Rows from block 8 of a small image classifier, named by matrix and row number. Rows with one number belong to one neuron. Each number is 128 + 32 x the weight over its row's rms, rounded and kept within 0 to 255. All counts start at 0.
Before each neuron's rows are labels from the 100 images, of 14976, where the neuron reaches its highest value: "top examples" is what is common among them. Only what is clearly more common there than usual is listed. The data: capsule endoscopy frames (Kvasir-Capsule).
# fc1: MLP up (model.blocks.8.mlp.fc1.weight, 256x128), inputs 64-127
# fc2: MLP down (model.blocks.8.mlp.fc2.weight, 128x256, transposed), outputs 64-127

top examples: finding: ileocecal valve; finding: reduced mucosal view
fc1.163 [174 106 179 127 111 109 166 162 157 148 173 205 107 150 116 167  99 187 113  77 113 131 101  33 153 111 119 147  92 113 186 226 142 132 131 146 106 122 149 135 110 108 119 121  71 166 170 131 119 152 128 103 142 111 109 129 141 131  98 107 129 138  74 114]
fc2.163 [123 130 144 109 120 118  29 121 149 108 159 127 121 161  95 134 124 157 128 100 134  79 167 162 109 101 168 118  75 139 100  56 160 145 144 145 142  98 125 133 140 130 158  70 165 140  91 104 146  88 120  83 188 107 162 126 130  89 110 191 125 143 141 142]

top examples: finding: ulcer
fc1.89 [154  79 107 122 159 172 233 126 150 112 175 136 113  63 115 148 149 103 116 144 138 139 145 152 142 169 174 131 116  67 110 113 234 123 150 158 107 130 149 130 123  88 121 193  99 130 183 143 128 111 131 120  70 154  88  82 149 128 141 144 199 115  85  64]
fc2.89 [158  76 134  92 146 170 149 170 140 144  63 126 170 108 204 133 111 129 123 122 140  44 117 143 189 148 126 129 205 190 116 135 115 155 119 118 119 120 159 155 125 126 114 146 151 125  79 163  95 115 148 155 238  95 146  91  93 203 121 167 108 158 123 139]

top examples: finding: foreign body
fc1.253 [ 35 137 151  81 184 150 140 118 114 116 106 102 107 127 129 112  98 135 142 143 136 125  62 171 142  97 135 162 117 166 100  81 127 129 173 171  55  92 162  79 144 149  68 147 155 165 181  87 134 124 159 130 166 162 123 106 141 134 143  54 142  96 165  55]
fc2.253 [115 123 114 116  95 186 137 100 145  94 176 152 128 134  88 157 150 115 152 150 142 111 132  58 133 152 100 174  91 119 125 100  99 109 135 139 202  55  91  95 153 115 154 162 131  95  70 108  68 141 147 109 116 144 187 139 120  85  85 133 119 195 135 124]

top examples: finding: angiectasia
fc1.67 [138 128  82 116 111 107 187 162 107 131 159 109 133  98 140 134 126 126 183 209 108 148 158 168 113 128 171 151 192  90 140 130 138 142 123 122  92  92 146 110  71 132 148 149 175 182 122 173 212 130 113  62 152  98 102 111 106 156 153 114 102 125  90 164]
fc2.67 [192 125 131 121 169 140 168 137 136 239  99 142 156 117 105 156 143  90 105 107 131 107 135 137 130 133 145 176 210 159 171 115 129 134 141 156 103 128  44 185 224 161 127 103 112 172 113 158 145 127 159 127 144 115 121 106 171 153 184 133 129 164 116 138]

top examples: finding: blood fresh; finding: ileocecal valve
fc1.128 [104  96 188 163 122 126 128 101 140 103 147 100  41 103  93 160 120 142 127 126  94 114 124 120 166  85 149 136  87  97 150 117 153 127  66 181 106  64 125 175 137 127 159 112 207 122 132 120 113 139 120 105 140 128 116 133  53 127 115 120 113 121 152 174]
fc2.128 [123 157  96 171 107 163  82 130 130 144 131  90 147 140 148 153 176 170 102 147 112 124 129  96 107 175 152  99 126 142  91 132 209 104 120 111  70  67 181  94 150 104 121 136 179 153 168 135 170  69 128  93 130 158 111 126 119  63 180 149  99  78  75 113]

top examples: finding: lymphangiectasia; finding: reduced mucosal view
fc1.82 [161 159  80  99 127 177 121  96 171  96 101 127 134 211 101  61 112 160 175 114 132 151 103 101 122 125 116 147 146  96  52 110 123  94  97 147  81 137 147 114 134 112  96 154 138 146 184 179 125 135 208 170 168 158  95 107 115 136 173 177 179  79 148 180]
fc2.82 [116 105 148 161 203 109  70 100  79 119 105 207 167 106 172 104 102 146  38 135 147 154 103 131 138 148 148 131 125 115  81  74 118 204 107 139 114 134 154 115 133  97 103 123 126 127 137 108  81 102  90 119  84  81 143 106  98  94  63 131 111 135  98 173]

top examples: finding: ileocecal valve
fc1.175 [176 108 124  98 193 134 143 178 108 134 172  99  61 117  81 127 126 144 113 115 163 111  94 190  89 111 102 136  81 179  95 143  99 101 176 155 134 158 148 118 122 102 103 152 143 166 123 144 163 153 138  89 133 136 130 106 143 122 175 133 165 152 139  79]
fc2.175 [ 65 179 148 206  94 112 151 124 113 129 145 219 162 196 162 172 124 155 127 163 165 126 122 143  54  97  64 100 165  97 110 114 108  76  81 127  61 105 158  93  99 127 138 162 105 134 145 186 138 126 170 103 127 150 148  94  82 133 111 163 110  83 101 141]

top examples: finding: foreign body
fc1.138 [163 161 136 115 117 138 119 127  53  99 137 137 103 134  95  87 116 155 141 148 114 111 129 123 137 136 178 156 102 188 105 144 122 120 162 104  79 168 186 121 105  71 157 197 136 158  97 122 131 145 117 119 141 154  97 120 131 130 139 115 208  89 140  98]
fc2.138 [161  66  96 127 108  83  84 111 176 144 131 151 184 112 128 150 206 168 123 107 178  77 135 160 116 112 152 133 165 152 102 167 136 139 152 115 138  92  74 152 158 153 125 216 137 113 125  85 139 122 156 118 138  98 128 116 162 115 119 123 125 112 172  98]

top examples: finding: blood fresh
fc1.151 [141 132 122 160 113  95 118  99  81 145 160 176  67 144 166 161 110 168 186  70 137 118 152 150 144 113 199 184 103 144 142 143 147 164 119 127 131 112 129 117  72 142 157 117  52 179 112 137 128 141 110  97 181 144  73 128  98 149 181  83 129 110 181 130]
fc2.151 [114 130 130 151 104 150 112 165 112 125  85 127 153 132  67 105 129 124 206 108 165 121 134 113 157 135  11 156 167 144 136 108  95 123 150 181 116 133 132 204 148 138 150 101 132 173 136  78 130  76  93 185 164  85 164  96 126 120 118 124 143  66 153 137]

top examples: finding: lymphangiectasia
fc1.121 [135 120 106 110 121 164  69 116 113 133 124 151 132 124 138 102 120 151 127 113 112 194 194 151 131 132  91 107 102  72  38 144 106 137 117 201 117 140 182 132 112 114 176 190 141 163 119 120 103 113 163 135 170 107 104 120 110 197  89 141 132 161 116 154]
fc2.121 [ 61 158 147 115 147 119 104 119 134 139 123  66 112  71 144  98  93 161 120 174 183 120 190 153 142 160 157 129 170 113 121 180  91 145 140 151 141 113 174  91 128 122 145 106 127 152  88 180 131 153  86 130  71 103  97 171 173 112  35 168 121 146 181 128]

top examples: finding: lymphangiectasia
fc1.233 [137  81  93 127 106 151 136 161 138  94 133 103  96 134 144  56 124 145 131 115 120 142 178 113 135 196 141 126  97 130 110  97  99 143 126 164 130 105 161 133 129 157 135  86 123 180 114 135  59 143 171 163 178  82  47 148 123 137 127 174 122 156 139 152]
fc2.233 [107 127 153 137 128 116  38 154 187 170 124  79  96 111 104 155 116  65 124 131  63 134 164 117 127 131 119 191 104  89 113 112 125 114 152  82 119 124 180  93 139 146 172  30 125 115 129 131 132  77 123 144  88 107 150  82 110  60 110  98 134 153 135 122]

top examples: finding: reduced mucosal view
fc1.96 [195 102 128 124 166 119 120 130 167  80 175  85 185 133 113 176 164 184 143 145 147 147 139 101  88 152 123  62 110 137  92 114 119 135 105 165  86 141 148 133 171  85 110 128 122 185 131 111 143 101 169 150 191 112  77 146 151  97 197 161 169  89 162 135]
fc2.96 [130 134 131 137 109 146  94  87 143 121 119 137 182 151 150 155 133  92 135  75 158 111 181  54 142 113 115 178 123 137 103 122 191  97 131 186  88 134 133  97 121 216 116 111  73 153 187  97 156 138 112 150 121 118 111 155  91 154 115 156 135 161 125 140]

top examples: finding: ileocecal valve
fc1.88 [130 106  80 123 103  92  90 128  72 195 189 154  99 116 113 119  99 163 140 170 118 115 149 178 163 130 149 174 147 165 145 153 120  94  93 131 120 122 210 117 163 135  78  75 156 129 121  98 150 119 149  75 131 156 139 107 154  87 153 157 162  97 113 134]
fc2.88 [ 87 132 164  95  88 177 107 134  89  99 113 145  89 138 133 112 151 106 120 103 117 117 114 100 100 134 101 109 112 128  93 121 122 146 124  97 114  79 159 141 153 123 132 108 158  89 156 145 146 215  75  28  92 100 152 114 139 140  48 151 123  58  95 136]

top examples: finding: ulcer
fc1.54 [124  77 148 115 124  68 163 135 117 183 130 131 160 111 125  75 150 132  81 135 123 137 168  51 112  97  72  67 134 124 171  97 132 146 109 123 138 104 146  94  67  73 164  85 122 141 138 133 125 109 162  97 113 182 140 120 157 141 122 136 106 158 135  92]
fc2.54 [136 134 130 147 139  79 138 159 122 135 111 106 147 154  67 100 183 122 125 160 166 146 119 173 161  95 122 123 153 160  81 182 117  78 149 103  97 187  87  95 121 126 135 141 167 185 117 165 143 148 160  89 119 131 128 136 138 123  10 115 156 138 196 140]

top examples: finding: angiectasia
fc1.52 [155 142 119  52 175 186 151 123 120 143 113  84 135 166 115 145 167 142 102  93  96 124 138 108 147  91 136 134  77 101 113  99 114 153 174  93  97 135 128 106 129 194 124 148 104 180 104  85  92  95 112  54 157 127 119 143  63 200 146 149 157 138 150 115]
fc2.52 [120 148 130 140 194 165 153  58 105 208 150 178 154 183  95 165 168 135  85 120  68 135 115 116 143 184  84  79 102 107 177  97 125 211 103  80 144 148  97 146 107  92 179 124 120 168 147 155  93  68 138  86 117 122 193  82 124  90 135 117 145 139 137 136]

top examples: finding: ileocecal valve
fc1.164 [ 96 134 178 162 164 147 159 116  85 147 167  96 132 136 151 109 135  67  75 139 134 111 108 171 160  75  93 149 106 160 148 107 145 117  88 128 194 187 140 129 122 148 163 108 101 137 171  54 118 152 126 214 121 168 131  87 121 143 112 141 142 190 107 165]
fc2.164 [ 74  54 149 126  98 126  86  91 138 120 142 166 141 140 141 117 124  94 111 137 212 150 140 142 187 167 103  98 127 118 102 124 146 103 149 133 160 189 145 134  89  88 177 145 135 124  80 109 142 113 160 172 128 116 106 149 135 127 144  86 108 144  41 101]

top examples: finding: pylorus
fc1.146 [182 166 134 171 139 145 162 123 169 164 150 114 114 119 128 136 151 103 110 149 188 101  72 135 217  94 126 155 151  58 143 111 192  95 102 151 141 114 131  85  86  79  94 157  95 110 102 170 132  95  69 120 156 167 102  78  87  96 119 146 149 135 110 142]
fc2.146 [116 195 145 153 115 137 138 165 127 123 137 146 149 157 199 182 115 146 134 123 112 112 152 123 110 179 140  88 122 127 115 183 129  72 140 126  95 177 116 153  76  99 178 128 200 157  96 106 151  79 132 143 153  95 120 116 143 166 135 132 103 137 120 147]

top examples: finding: ulcer
fc1.255 [106 178 139 168 114 111 158  48 105 181 164  97  98 128  97 125  78 114 113 119  98 104 126 137 111  88 149 155 115 102 118 110 168 186 107 179  86 168 149  82 153  61 136 149  91 177 155 143 126 135 162 171 126 115 135  88 160 151 135 130 186 147 127 121]
fc2.255 [113  69 146 148 136 133 123 105 156 157  65  94 131 122 144 105 124  53  96 182  92 175 102  99 130 161 111  98 109 174 134 174 106 111 117 140 150 138 183 132 113 128 115 101 113 144 126 192 109 119 135 124 159 129  93 166 127 122 101 117 169 132  51 121]

top examples: finding: ulcer
fc1.179 [ 75 120 119 158 181  89 158 146 111 106 170  92 156 119 119 117 115 125 160 108 108 128 102 150  90 143  99 110 154 110  85 119  87  97 142 180  92 123 105 143  97  91 129  86 167  84 139 141  87  95 131 199 173 112 148  77 169 113 127 187 130 175  91 171]
fc2.179 [ 77 115 109 100 130 128 197  94  82  36  83 172  94 130 136  55 122 128 130  97 138 107 145  84 151 123 134  86 111 121 170 141 132 126  85 127 130 147 193 158 197  78 158 122 103 131  95 151 114  86 128 160 185 142 153 149  98 125 155 120 155 129  89 131]

top examples: finding: ulcer
fc1.106 [ 71 121 117 142 111 118 198 144 174 163 178 113 114 104 107 119 134 102 177  83 167 119 171 112  98 121 163 128 155 120  95 109  61 143 162 152 113 163 175 132 130 174 121 156 151 123 101  44  56 105 110  99  96  58 145 146 146  48 150 100 132 164 142  98]
fc2.106 [ 95 146 131 133 198  79 131 100  98 194 138 147 121 156 183 115 114  47  94 154 137 126 124 124  93  74  85 148  93 155 146 166 157 150 164 146  87 132 112  86 109 121 148 162 130 148 117 121 141 129  95 102 186 127 137 103 141 122 153 164 166 184 141 120]

top examples: finding: angiectasia
fc1.69 [121 136 120 110 130 155  80 182 141 173  98 110 121 107 132 156 170 103 141  78  87 132 132 140  96  97 119 188 123 123  84 123 197 159 122 151 111  95 127  65 133 150  86 127  87  67 182 158 187 102 129 115  90  94  73  85 137 135 188 171 176 130 165 150]
fc2.69 [ 81  83 160 152 164 160 154 118 125  82 129 154 158 153 131 106 170  83 138 156 153  88 118  81 137 182 135 189 181 145 191  80 150  78 177 130 151 151  59 141 148 167  97  87 191 149 137 133 149  89 193  90 119  72 134  99 107 121 131 122 147 140 146 115]

top examples: finding: ileocecal valve
fc1.242 [185 106  57  76 157 110 106 135 116  81 146 134 124  61 159 136 143 132 145 129 199 115 163 148 163 116 216 196 105 123 154 120 139  95 119 120 124 143 169 102  92  97  92 126  92 130 174  66  95 143 171  88 123 166 103 138 166 109 167 127 145 131 111 122]
fc2.242 [125 147 125 167  91 161 156 109  94  99 170 115 174 171 136 165 102 183  76 113 165 147 131 141 124 164  92 132 106 130 111 187  86 166 131 148 141 171 111  96 151 128 127 155  85 128 124 133  94 207 110 197 113 133 117 186  96  97 108 178  98  58 140 149]

top examples: finding: ulcer
fc1.215 [ 88  87 128 107 153 148 168 107 142 102 169  74 132 139 100 100 125 146 125 158 142 157 230 141 112 139 108  34  89  81 147 131 101 159 160 166 128  88 131 108 147  97  80 116 118 113 132 141 116 179 138 149 119 140 106  85  73 193 128 167 118  84 149 127]
fc2.215 [153 120 173 134 133  64 122 145 116 117 146 168 100 146 119 178 155 110 167 127 152 133  35 119 158 140 136 166 195 113  53 128 138 109  71 142 101 127  97 142  93 149  97 169 110  95 130 108  52  99 111 127  75 119 106 118 151 172  73  66 127 110  89  69]

top examples: finding: foreign body; finding: ileocecal valve
fc1.174 [ 96  65 166 131 120 113 164 129 129 139 134 138  52 124 165 104 101  67 146 135 135 123  53 165 145 111 189  51 121 161 135 142 159 138 113 129 120  98 136  96  83 159 157 138  61 140  84 145  64 108 101 105 176 114 138 177 140 113 130 138 130 133 135 121]
fc2.174 [ 70 119 164 137 102 127 151 136 119 138 172 130 130 104 138 116 126 137 114 157 115 156 132 132 147 129  38  77 143 109 127 127 137  87 152 115 167  91 111 144  68 117 160  93 136 141 153  58 194  97 138 105  60 132 127 117 133 120  76  96 139 176 211 102]

top examples: finding: ileocecal valve; finding: foreign body
fc1.98 [143 101 122 122 153  86 107 129  75 153 128 171 132  85 115 135 123 119 153 147 111 127  92 127 129 121  94 138 171 186 140 149 121 128 158 165 127 117 121  99 171 105 110 124  88 105 163 107 140 114  57 125  87 161 129 133 106 147 158 130 180  71 177 128]
fc2.98 [141 163 167 134 135 193 128 110 104  89 230 183 171 134 137  65 134 115 101 152 160 127  90 105 151 127 125 175 191  87 184 157 130  93 119 141 148 129  76  67  92 176  93 114 120 165  95 116 104 110 119 125 136  98 174 113 169  91 133 142 107 137 175 164]

top examples: finding: ileocecal valve
fc1.153 [169 139 162  95  46  77 137 174 138 104 136 163 136 134  68 120 107 115 120  89 173 144  83 143 121 119 165 134 130 104 157 130 176 114  99 113 158 123 139 145 113  98 154 177  84 149 123 119 102 130 154 116 132 116 119 127 113 158 107 108 153 112 163 148]
fc2.153 [128 124  78 117 165 147 110  95 166  70 141 143 195  79  87 130 145 167 119 166 100 148 145 164  72 134 128  84 138 153  82 104  98 134 123 119 160 121 149 141 114 119  93 148 142 148 119 109 108 205 121 150 176 162 141 162 128 158 126 122  68 139 212 166]

top examples: finding: angiectasia
fc1.180 [122 169 108 132 132 122 177 103 124 111 134 123  82  66  78  86 103 145 147 186 117  95 129 114 108 103 143 122 149 157  86 108 167 162 100 156 123 140 173 105 120 134 121 100 152 147 147 165 148 105 105  93 150 119 105  77 158 130 152 144  98  81  84 215]
fc2.180 [ 82 157 111 161 169 104 124  99 154 154 129  92 195 132 153 139 113 141 174 170 145 110 135 148 152  96 176 201 161 128 157 120 115 139  43 136  91  69  52 131 196  69 131 135 128 131 139 182 105 135  91  93 110 102 122 168  89  93 201 136 109 142 106 136]

top examples: finding: ulcer
fc1.53 [121 153 171  55 196 114 132 160 139 155 152 105  84 114 122  93 174 154 142 111 198 109 119 134  89 121  96 131 142 121 119 107 137 117 153 113 163 129 106 153 100 150 165 158 111 203 116  92 128 120 124 123 199 150 140  72 167 170 168 143 154 114 133 119]
fc2.53 [ 95 141 131  58 130 122 125  99 113 103 137 141 115 120 125 145 167 124 153 163  85 129  69 142 152 153  97 142  89 141  79 108 150 124 109 150 120 155  78 107 110  56 142  92 138 124 169 148 107 114 140 107 198  87 129  80 169 120 118 108 118 118  85 150]

top examples: finding: angiectasia
fc1.72 [120 108 109  81 158  98 152  86 118 103 156 173 179 143 150  95 104 137 168 128 120 122 116  96 120 177 192 124 129 104  83 129 141 143 167  71 123 104 152 125 103  77  93 170 116 176  71 126 161 122 148  84 109 149 146 125 133 122 114 172 120 115 138 182]
fc2.72 [123 118 107 132 156 133  96 145 143 148 147 147 138  95 151 153 128 116  85 138 165 151  92 108 114 137  97 180 161 110 125 146 136 132 158 109 104 131  98 199 153 106 134  52 167 138  65  66  87  58 149 139 120 141 153  89 171 134 177 140  87 150 133 105]

top examples: finding: ileocecal valve
fc1.105 [114  76 155  85 165 142 120 110 102 111 154  50 141 149 137 127 110 116 114 188 152 141  92 153  91  78  93 125 106  95 132 181 131 113 139 161 177 122 102 109 110 137 170  66 141 145  75 146 160  83 106  78  71 132  23  64 182 136 154 106 133 118 109 156]
fc2.105 [155 134 153  78 132 156  86 148 158 149 138 108 116  51 138 122 119 166 134  93 130 145 118 112 121 106  98 154 149 112 158 142 148 138 142 131  97 168  82  46 129 153 132  82 168 111 177 157 160 102 221  58 180 117 132 128 115 127  82 115  69 148 168 140]

top examples: finding: pylorus
fc1.172 [136  71 159  94  84 184 133 130 150 103 116  97  70  94 140 157 147 134 150 204 114 189  85 113 135 134 117 121 121  83 109 117 180 142 122 165 104 108 147  94 126 106 181  72 151 118 135 130 140 126 131 110 131 205 167 155 154 168  81 130 183  87 112 196]
fc2.172 [132 108 137 152 107 107 150 167 136 153 133  95 170 180  69 184 109 125 167 137  86 108 141 125 120  94 142 106 146 125 186 153  69 158 134  96 161  77 138 145 107 126 146 163 134  92 143 138 187 196 116 124  44 163  71  83 125 151 129 108 175 168 171 139]

top examples: finding: angiectasia; finding: reduced mucosal view
fc1.155 [ 90  95 169 150  88  94 103  90  84 151 192 138 118 139 156  98 124 141 117 120 121 123 158 143 134 149 140 134 128 178  83  54 159 114 154 164  92 108 150  99  96 116 151 179 114 134 165 109 103 157 118 148 141 160  88 129 182 147 119 174 100 170 158 145]
fc2.155 [ 96 108 112 140 187  82 229 111 132 126 114 120 127 113 130  88 118 129 117 107 122  70 114 140 101 125 168 121 145 152 140 152 114 157 112 127 139 123  33 147  93 158 138 154 100 165 133 128 105 144 173  47 172 120 148 131  82 131 128 113 157  60 154 115]

top examples: finding: reduced mucosal view
fc1.224 [111 102 107 117 121 120 124 110 131 180 156 106 153  98 185 126 187 181 138  95 121 151 170 156 120 130 219 113 156 123 134 106 125  68  91 157 154 139 145 109  87 128 127 145 139 176 127 152  53 149 143  92 166 160 124 128 136  80  52 132 120 115  96 110]
fc2.224 [140  77 113 108 123 139 151 135 142 111 104 172 182 142 118 141 130 181 144 169 112 112 151 147  84  66  41 140 119 118 150 127 124 171 146 132 127 130 132 205 148  91  94 124 133 153  52 127 113 141 181 170 111 153 110 162 110 123  68 141 115 170 140 145]

top examples: finding: ulcer
fc1.211 [141 113 138 137 157 195 188  91 160 162 110 125 119  85 128 177 152 187  67 114 172  71  76 155 119  94 156 123 151 139 137 111 107  50 102 142 138 133 146 131 130 108 124 157 108 104 198  74 112 124 123 148 184 145 106  43  65 140 115 145 135 120  86 193]
fc2.211 [135 154 119  52 152 132 154 125 135 114 146 147 157 162 107 121 110 191 106 100 145 102  93 215 136 121 133 155 172  87  81 169 136  98  76 147 213 135 127 129 142 132 152 190 145  88 160 127 110 172 153 142 147 150 123 105 112 189 117 110  75 129 151 168]

top examples: finding: angiectasia
fc1.158 [130  80 165 116 109 144 188 121 131 108 148 128 193 115 105  88  96 162  92  50 131  66 161 120 177 121 161 177 111 164  95  96 157 148 161 147 141  85 127 114  86 154 108 186 109 137 102 171 147 134  50 171 147 173 107  89 126 157 130 145 145 147 158 119]
fc2.158 [137  99 120 153 190 145 140 133  77  77 121  77 141 135 116 100 127 111 133  97  96 157  54 145 100  99 191 172 193 167 141  97 146  56 106  83 117 108 136 172 122 100 160 142  84 178 111 104 113 119  78 105  45 117 162 143 131 162 148  82 149 106 100 141]

top examples: finding: blood fresh; finding: reduced mucosal view
fc1.198 [182 147 119 144 103 144 155 101 154 137 153 155 133 114 105 150  79 121 143  96 129 148 107 178 156 114 109 168  88 221 121 123 146 166 123 146  77  96 153 108 108 107 135 154 147 141  87 102 200 178 161 166 215  69 132 130  75 103 122  93  91 128 155  91]
fc2.198 [147 149 141 127 136 175 159 126 113 137 130  83 101 101 122  99 172 140 130  81 110  82 219 109 130  85  92 108 124 139 112 146 141 128 158  68 149  89 173 126 101 154 133 179  88 117  99 108  89 159  61 134 132 134 148 125 148 155 151 120 128 171 128 153]

top examples: finding: foreign body
fc1.73 [104 117 134 101 120  94 155 139 120 170 132 170 104  99 100  99 134 164  93 118 170 123 105 152 170 199 133 184 166 197 137 119 166  79 148 127 136  72 134  64 153 166 108 187 117 186 148 118 113 153 104 107 139  89 132  94 125 104 118 151 168 136  97 140]
fc2.73 [ 66 148 108 178 141  50  84 150 166 105 112 111 156  48 156 126  76 101 128 116 134 134 123 139 156 163 120 174 176 140 182 137 169 124 133 113 159  91 145 182 166 132 156 170 114 139 156 158 103 122 186  44  65 145 132 140 165 164 116  91 132  94 153 103]

top examples: finding: ileocecal valve
fc1.159 [153  63  90 118 135 138 129 144 126 106 140  99  98 118 124 100  60 126 108 173 101 211  94 149  92 158  88 138 133 176 121 176  98 103  68 178 129 153 181 163 151 109 131 136 133 178 103 115 156 113 144 114  90  80 115  70 160 113 148 130 132 103 130 173]
fc2.159 [ 75 102 112 118 149 176 104  91  96 137 104 132 133 112 198 122 103 124 152  92 124 104 121  95 131 175  62 101 115 146  90 138 119  90 178 114 108 147 133 133 110 115 124 121 171 102 157 142 145 102  56 145 172  62 138 138  83 139 163 128  54  96 160 139]

top examples: finding: ulcer; finding: ileocecal valve
fc1.206 [120 105 111 155 180 119 107  82 112 149 199  85 120 134 133 115 119 178 105 193 184  86 120 120 118 103 138  36 142 133 109  66  71 111 131 134 108 137 155 146 148 163  90 136 124 169 138 139 137 178 128 143 131 132 129 186  81 110 143 158 132 152 123 148]
fc2.206 [165  88 140 123  72 101 106 122  79 136  63 105 115 127 118 116 136 119 130  59  99  83 119  85  50 100 114 171 141 119 134 113 101 104 138 169 113 148 105 119 107 140 166  93 131  71  88 136 114 128 108 134  73  82 144 131 134 127  83 147  51 172 131 143]