Weights of a small image classifier.
Model: 24-pixel images, arch vit, norm layernorm, activation gelu, patch size [4, 4], layers 12, width 128.
Training: muon at rate 0.026, batches of 128.
Data: trained on capsule endoscopy frames (Kvasir-Capsule), 42238 training examples.
Rows from block 4 of a small image classifier, named by matrix and row number. Rows with one number belong to one neuron. Each number is 128 + 32 x the weight over its row's rms, rounded and kept within 0 to 255. All counts start at 0. Numbers have three digits each. After the name is the row's rms in percent of the matrix's.
After each neuron's rows are labels from the 100 images, of 14976, where the neuron reaches its highest value: "strongest on" is what is common among them; "patch colour" is the nearest of a few named colours to the mean colour under the peak. Only what is clearly more common there than usual is listed. The data: capsule endoscopy frames (Kvasir-Capsule).
# fc1: MLP up (model.blocks.4.mlp.fc1.weight, 256x128), inputs 0-127
# fc2: MLP down (model.blocks.4.mlp.fc2.weight, 128x256, transposed), outputs 0-127

fc1.7 100:177129094129162115170145129096112076130158145095124175094184125135174087120179090162147143146160142135082070105185093131139084158091180114126120084113104075078103125125095174147118142160154111065125121121127131138168164069111094181125163105119174130087112109107147104096192108131077142152165143160086149087137057102115130133136161114195220109184162146096114142101150130109100102115115
fc2.7 094:168128127119159080139110117149109187188180129068128151164103147175139167131141170095102132119112152117099151172122131086165081096134134169104172103107113137101136065150123134152117109143064141112159132168110140102185094137108150084122112150156147090148148116141204208085139142141144113165116136195158155029090129060105134176061056143115137159181153111130137157112121133133121143131133
strongest on: finding: reduced mucosal view
patch colour: grey

fc1.232 136:101079140145084095089108120068120121156138141155098083103127102087148085123165157175118113169079151108118214139113156119122141160124140108178120139167126134106111088124161147101179111132100133181102103128147105153075116092111141108045135129133119177111167222130128125125144112137162197097159078116104161115097071106151189153169127182162081155139165118123047134137097157145098181130129
fc2.232 121:140139164107143151111124147188175140110132130174168178185123158187146119092098140165141150091107106131149129155115135106107148118167120167146149139109115127176150144115102098171107152172122167100152125223139195082123211121110178123098113138141137120151118164139114141202147114136091097126139153128127183139000090111153116166131111119201112146092157092096146128136104127103160127090129
strongest on: finding: pylorus
patch colour: grey

fc1.188 051:173149127098159130115150130112135099126091084068150118127089159158069081167068113142102131122144126076166170092143161147111170135136140141107171138130147060068107080166155124102150145206106149130101104126140185103097182090153081132099095099094127051137085151096126093173149170169113091064145176100142103099110085166137109107169166156168127120179145149146145127191139169130158110141145
fc2.188 058:131153112155122107143141183143155132138124143088162058111118150198104196064172156140094108100087090097177125113140154131151135093168149143081170080106177074115109175154163154088191158138150138098142108102111195083099153105129140133121140126175094117149108106173188147173107135103130182050130123100111133114115105075182141076127111085118147084105140174145185143109114124173113121167130
strongest on: finding: ileocecal valve
patch colour: grey

fc1.254 088:120119143152112149129139049139134137124136077123079080143138060141176085161099129117166154129133079144112155131132152166145116092178206142119155089174162173111140140117094134139114128118187133135097140067077188160126123151137110128148095146104170180042125145114132137136134104086185181119090063085167154153061084117138159153142157166183108129097106109121072122134123099151114150082175
fc2.254 091:155138168088196130168150109137159142087106112124124143109136075134123194133123169174120165093107139167037110091187141122148135175111072158093217124099175167112143149147115137109156126144149171137131128170144148102096111127156139151066174101084086118172087144152139174177096114141135135120125118129133185129093139130075089181107077097203105119120122116143102104132065148152104122071111
strongest on: finding: pylorus
patch colour: grey

fc1.149 125:164154149132105137164139139151142141108131139167116090158135137108174069112135092097125180150122109137162183136169086113071180132099145148171112151152139105106120085171176177114102084093088103136010166176130116168078140157114112142071149118128117119121131164098134173174127108099139106130155061140094186089119041110116133127125137073136119155102083153086152151157100087164187156130140
fc2.149 129:075081117130150159090157103119220143083156158074107116107121152164141133170069161160126129149190104100111136120129131140085146141124159200149090102148129159114149114097129145172108121117120179127124148148173194000155155159094073109133142135113108145186103113083117184137130152085148126091153140133114115072067093150112134124097120135139164104102111131151112092144109137123135168136190
strongest on: finding: pylorus
patch colour: grey

fc1.240 060:170130121087115093102114136197156112117184075177084150123154079100162147131197111141185117145167072156112093101116057090142113115191104123160122105147133116133131071151113173069153138151159125159130095115131123157117156091137138113163076090064059098125157084182115181156141176101126157129162145154119147090116092128070100098126112183129092115137133147176129178113176165103131143122092
fc2.240 071:105058091140117108049088176135084091129150126194170176108184158086212170110139129152156115164148167128066135143115110147098147143114119124166094162102195183094128111119113141175145134149122088146191188140098099099140191128117161147122148097107100119094168159141149127145113107159100104090155185142133183217141142098108092128111129122127107112148094135132098159127094163167145145156128
strongest on: finding: pylorus
patch colour: grey

fc1.83 080:100140124122146137094140104123168094130054131185152098152125121131141171153129075177112099119144123132054097116082176074132176108139136066109117124179085158152081135100146196081101139176129117109116165178094143129088159144133201096109105159101104139097200197104161096118167149117126180117140128090123145106158064143110117146173124089113081171206126104120110147124087155106120124160109
fc2.83 092:123152159099121118108109094128179132132112147121127103067188094177155196178146085140150036159136122156108129081121096106094142147165096124195140143117094103108124113154091139139100112070152120078149091168132122147082138067138112139114100171072133149081170144175112160102132108119150181112099182134092187094089079118130157107142105175177138094133132114069133128180149178175125167117090
strongest on: finding: pylorus
patch colour: grey

fc1.76 059:107121089137122142133117164114134137110187075167140130073137037181104128089147142192134128153148122118164134142135111117081094153073146083144138112156149155113097188148091152114132096146183181151128073166116118092102136132147128052163105143123216077085035115128179146110172133142119116129139079172147169136159139136132160105143149128185049125109106138157089121096115128135104140127166
fc2.76 072:123159138176088116135115118173120095166154117127172094116111093073187166155140105128196139178118171166127148048195154174172133136104071142103111111162089160143150110138183212157141084121121088114158130137201116112060116151084077093140149121095129158124103174116078145136123124100066105096164139116080153101134134134116078177162110102168143085116106151141137119142115144109179146162132
strongest on: finding: ileocecal valve
patch colour: grey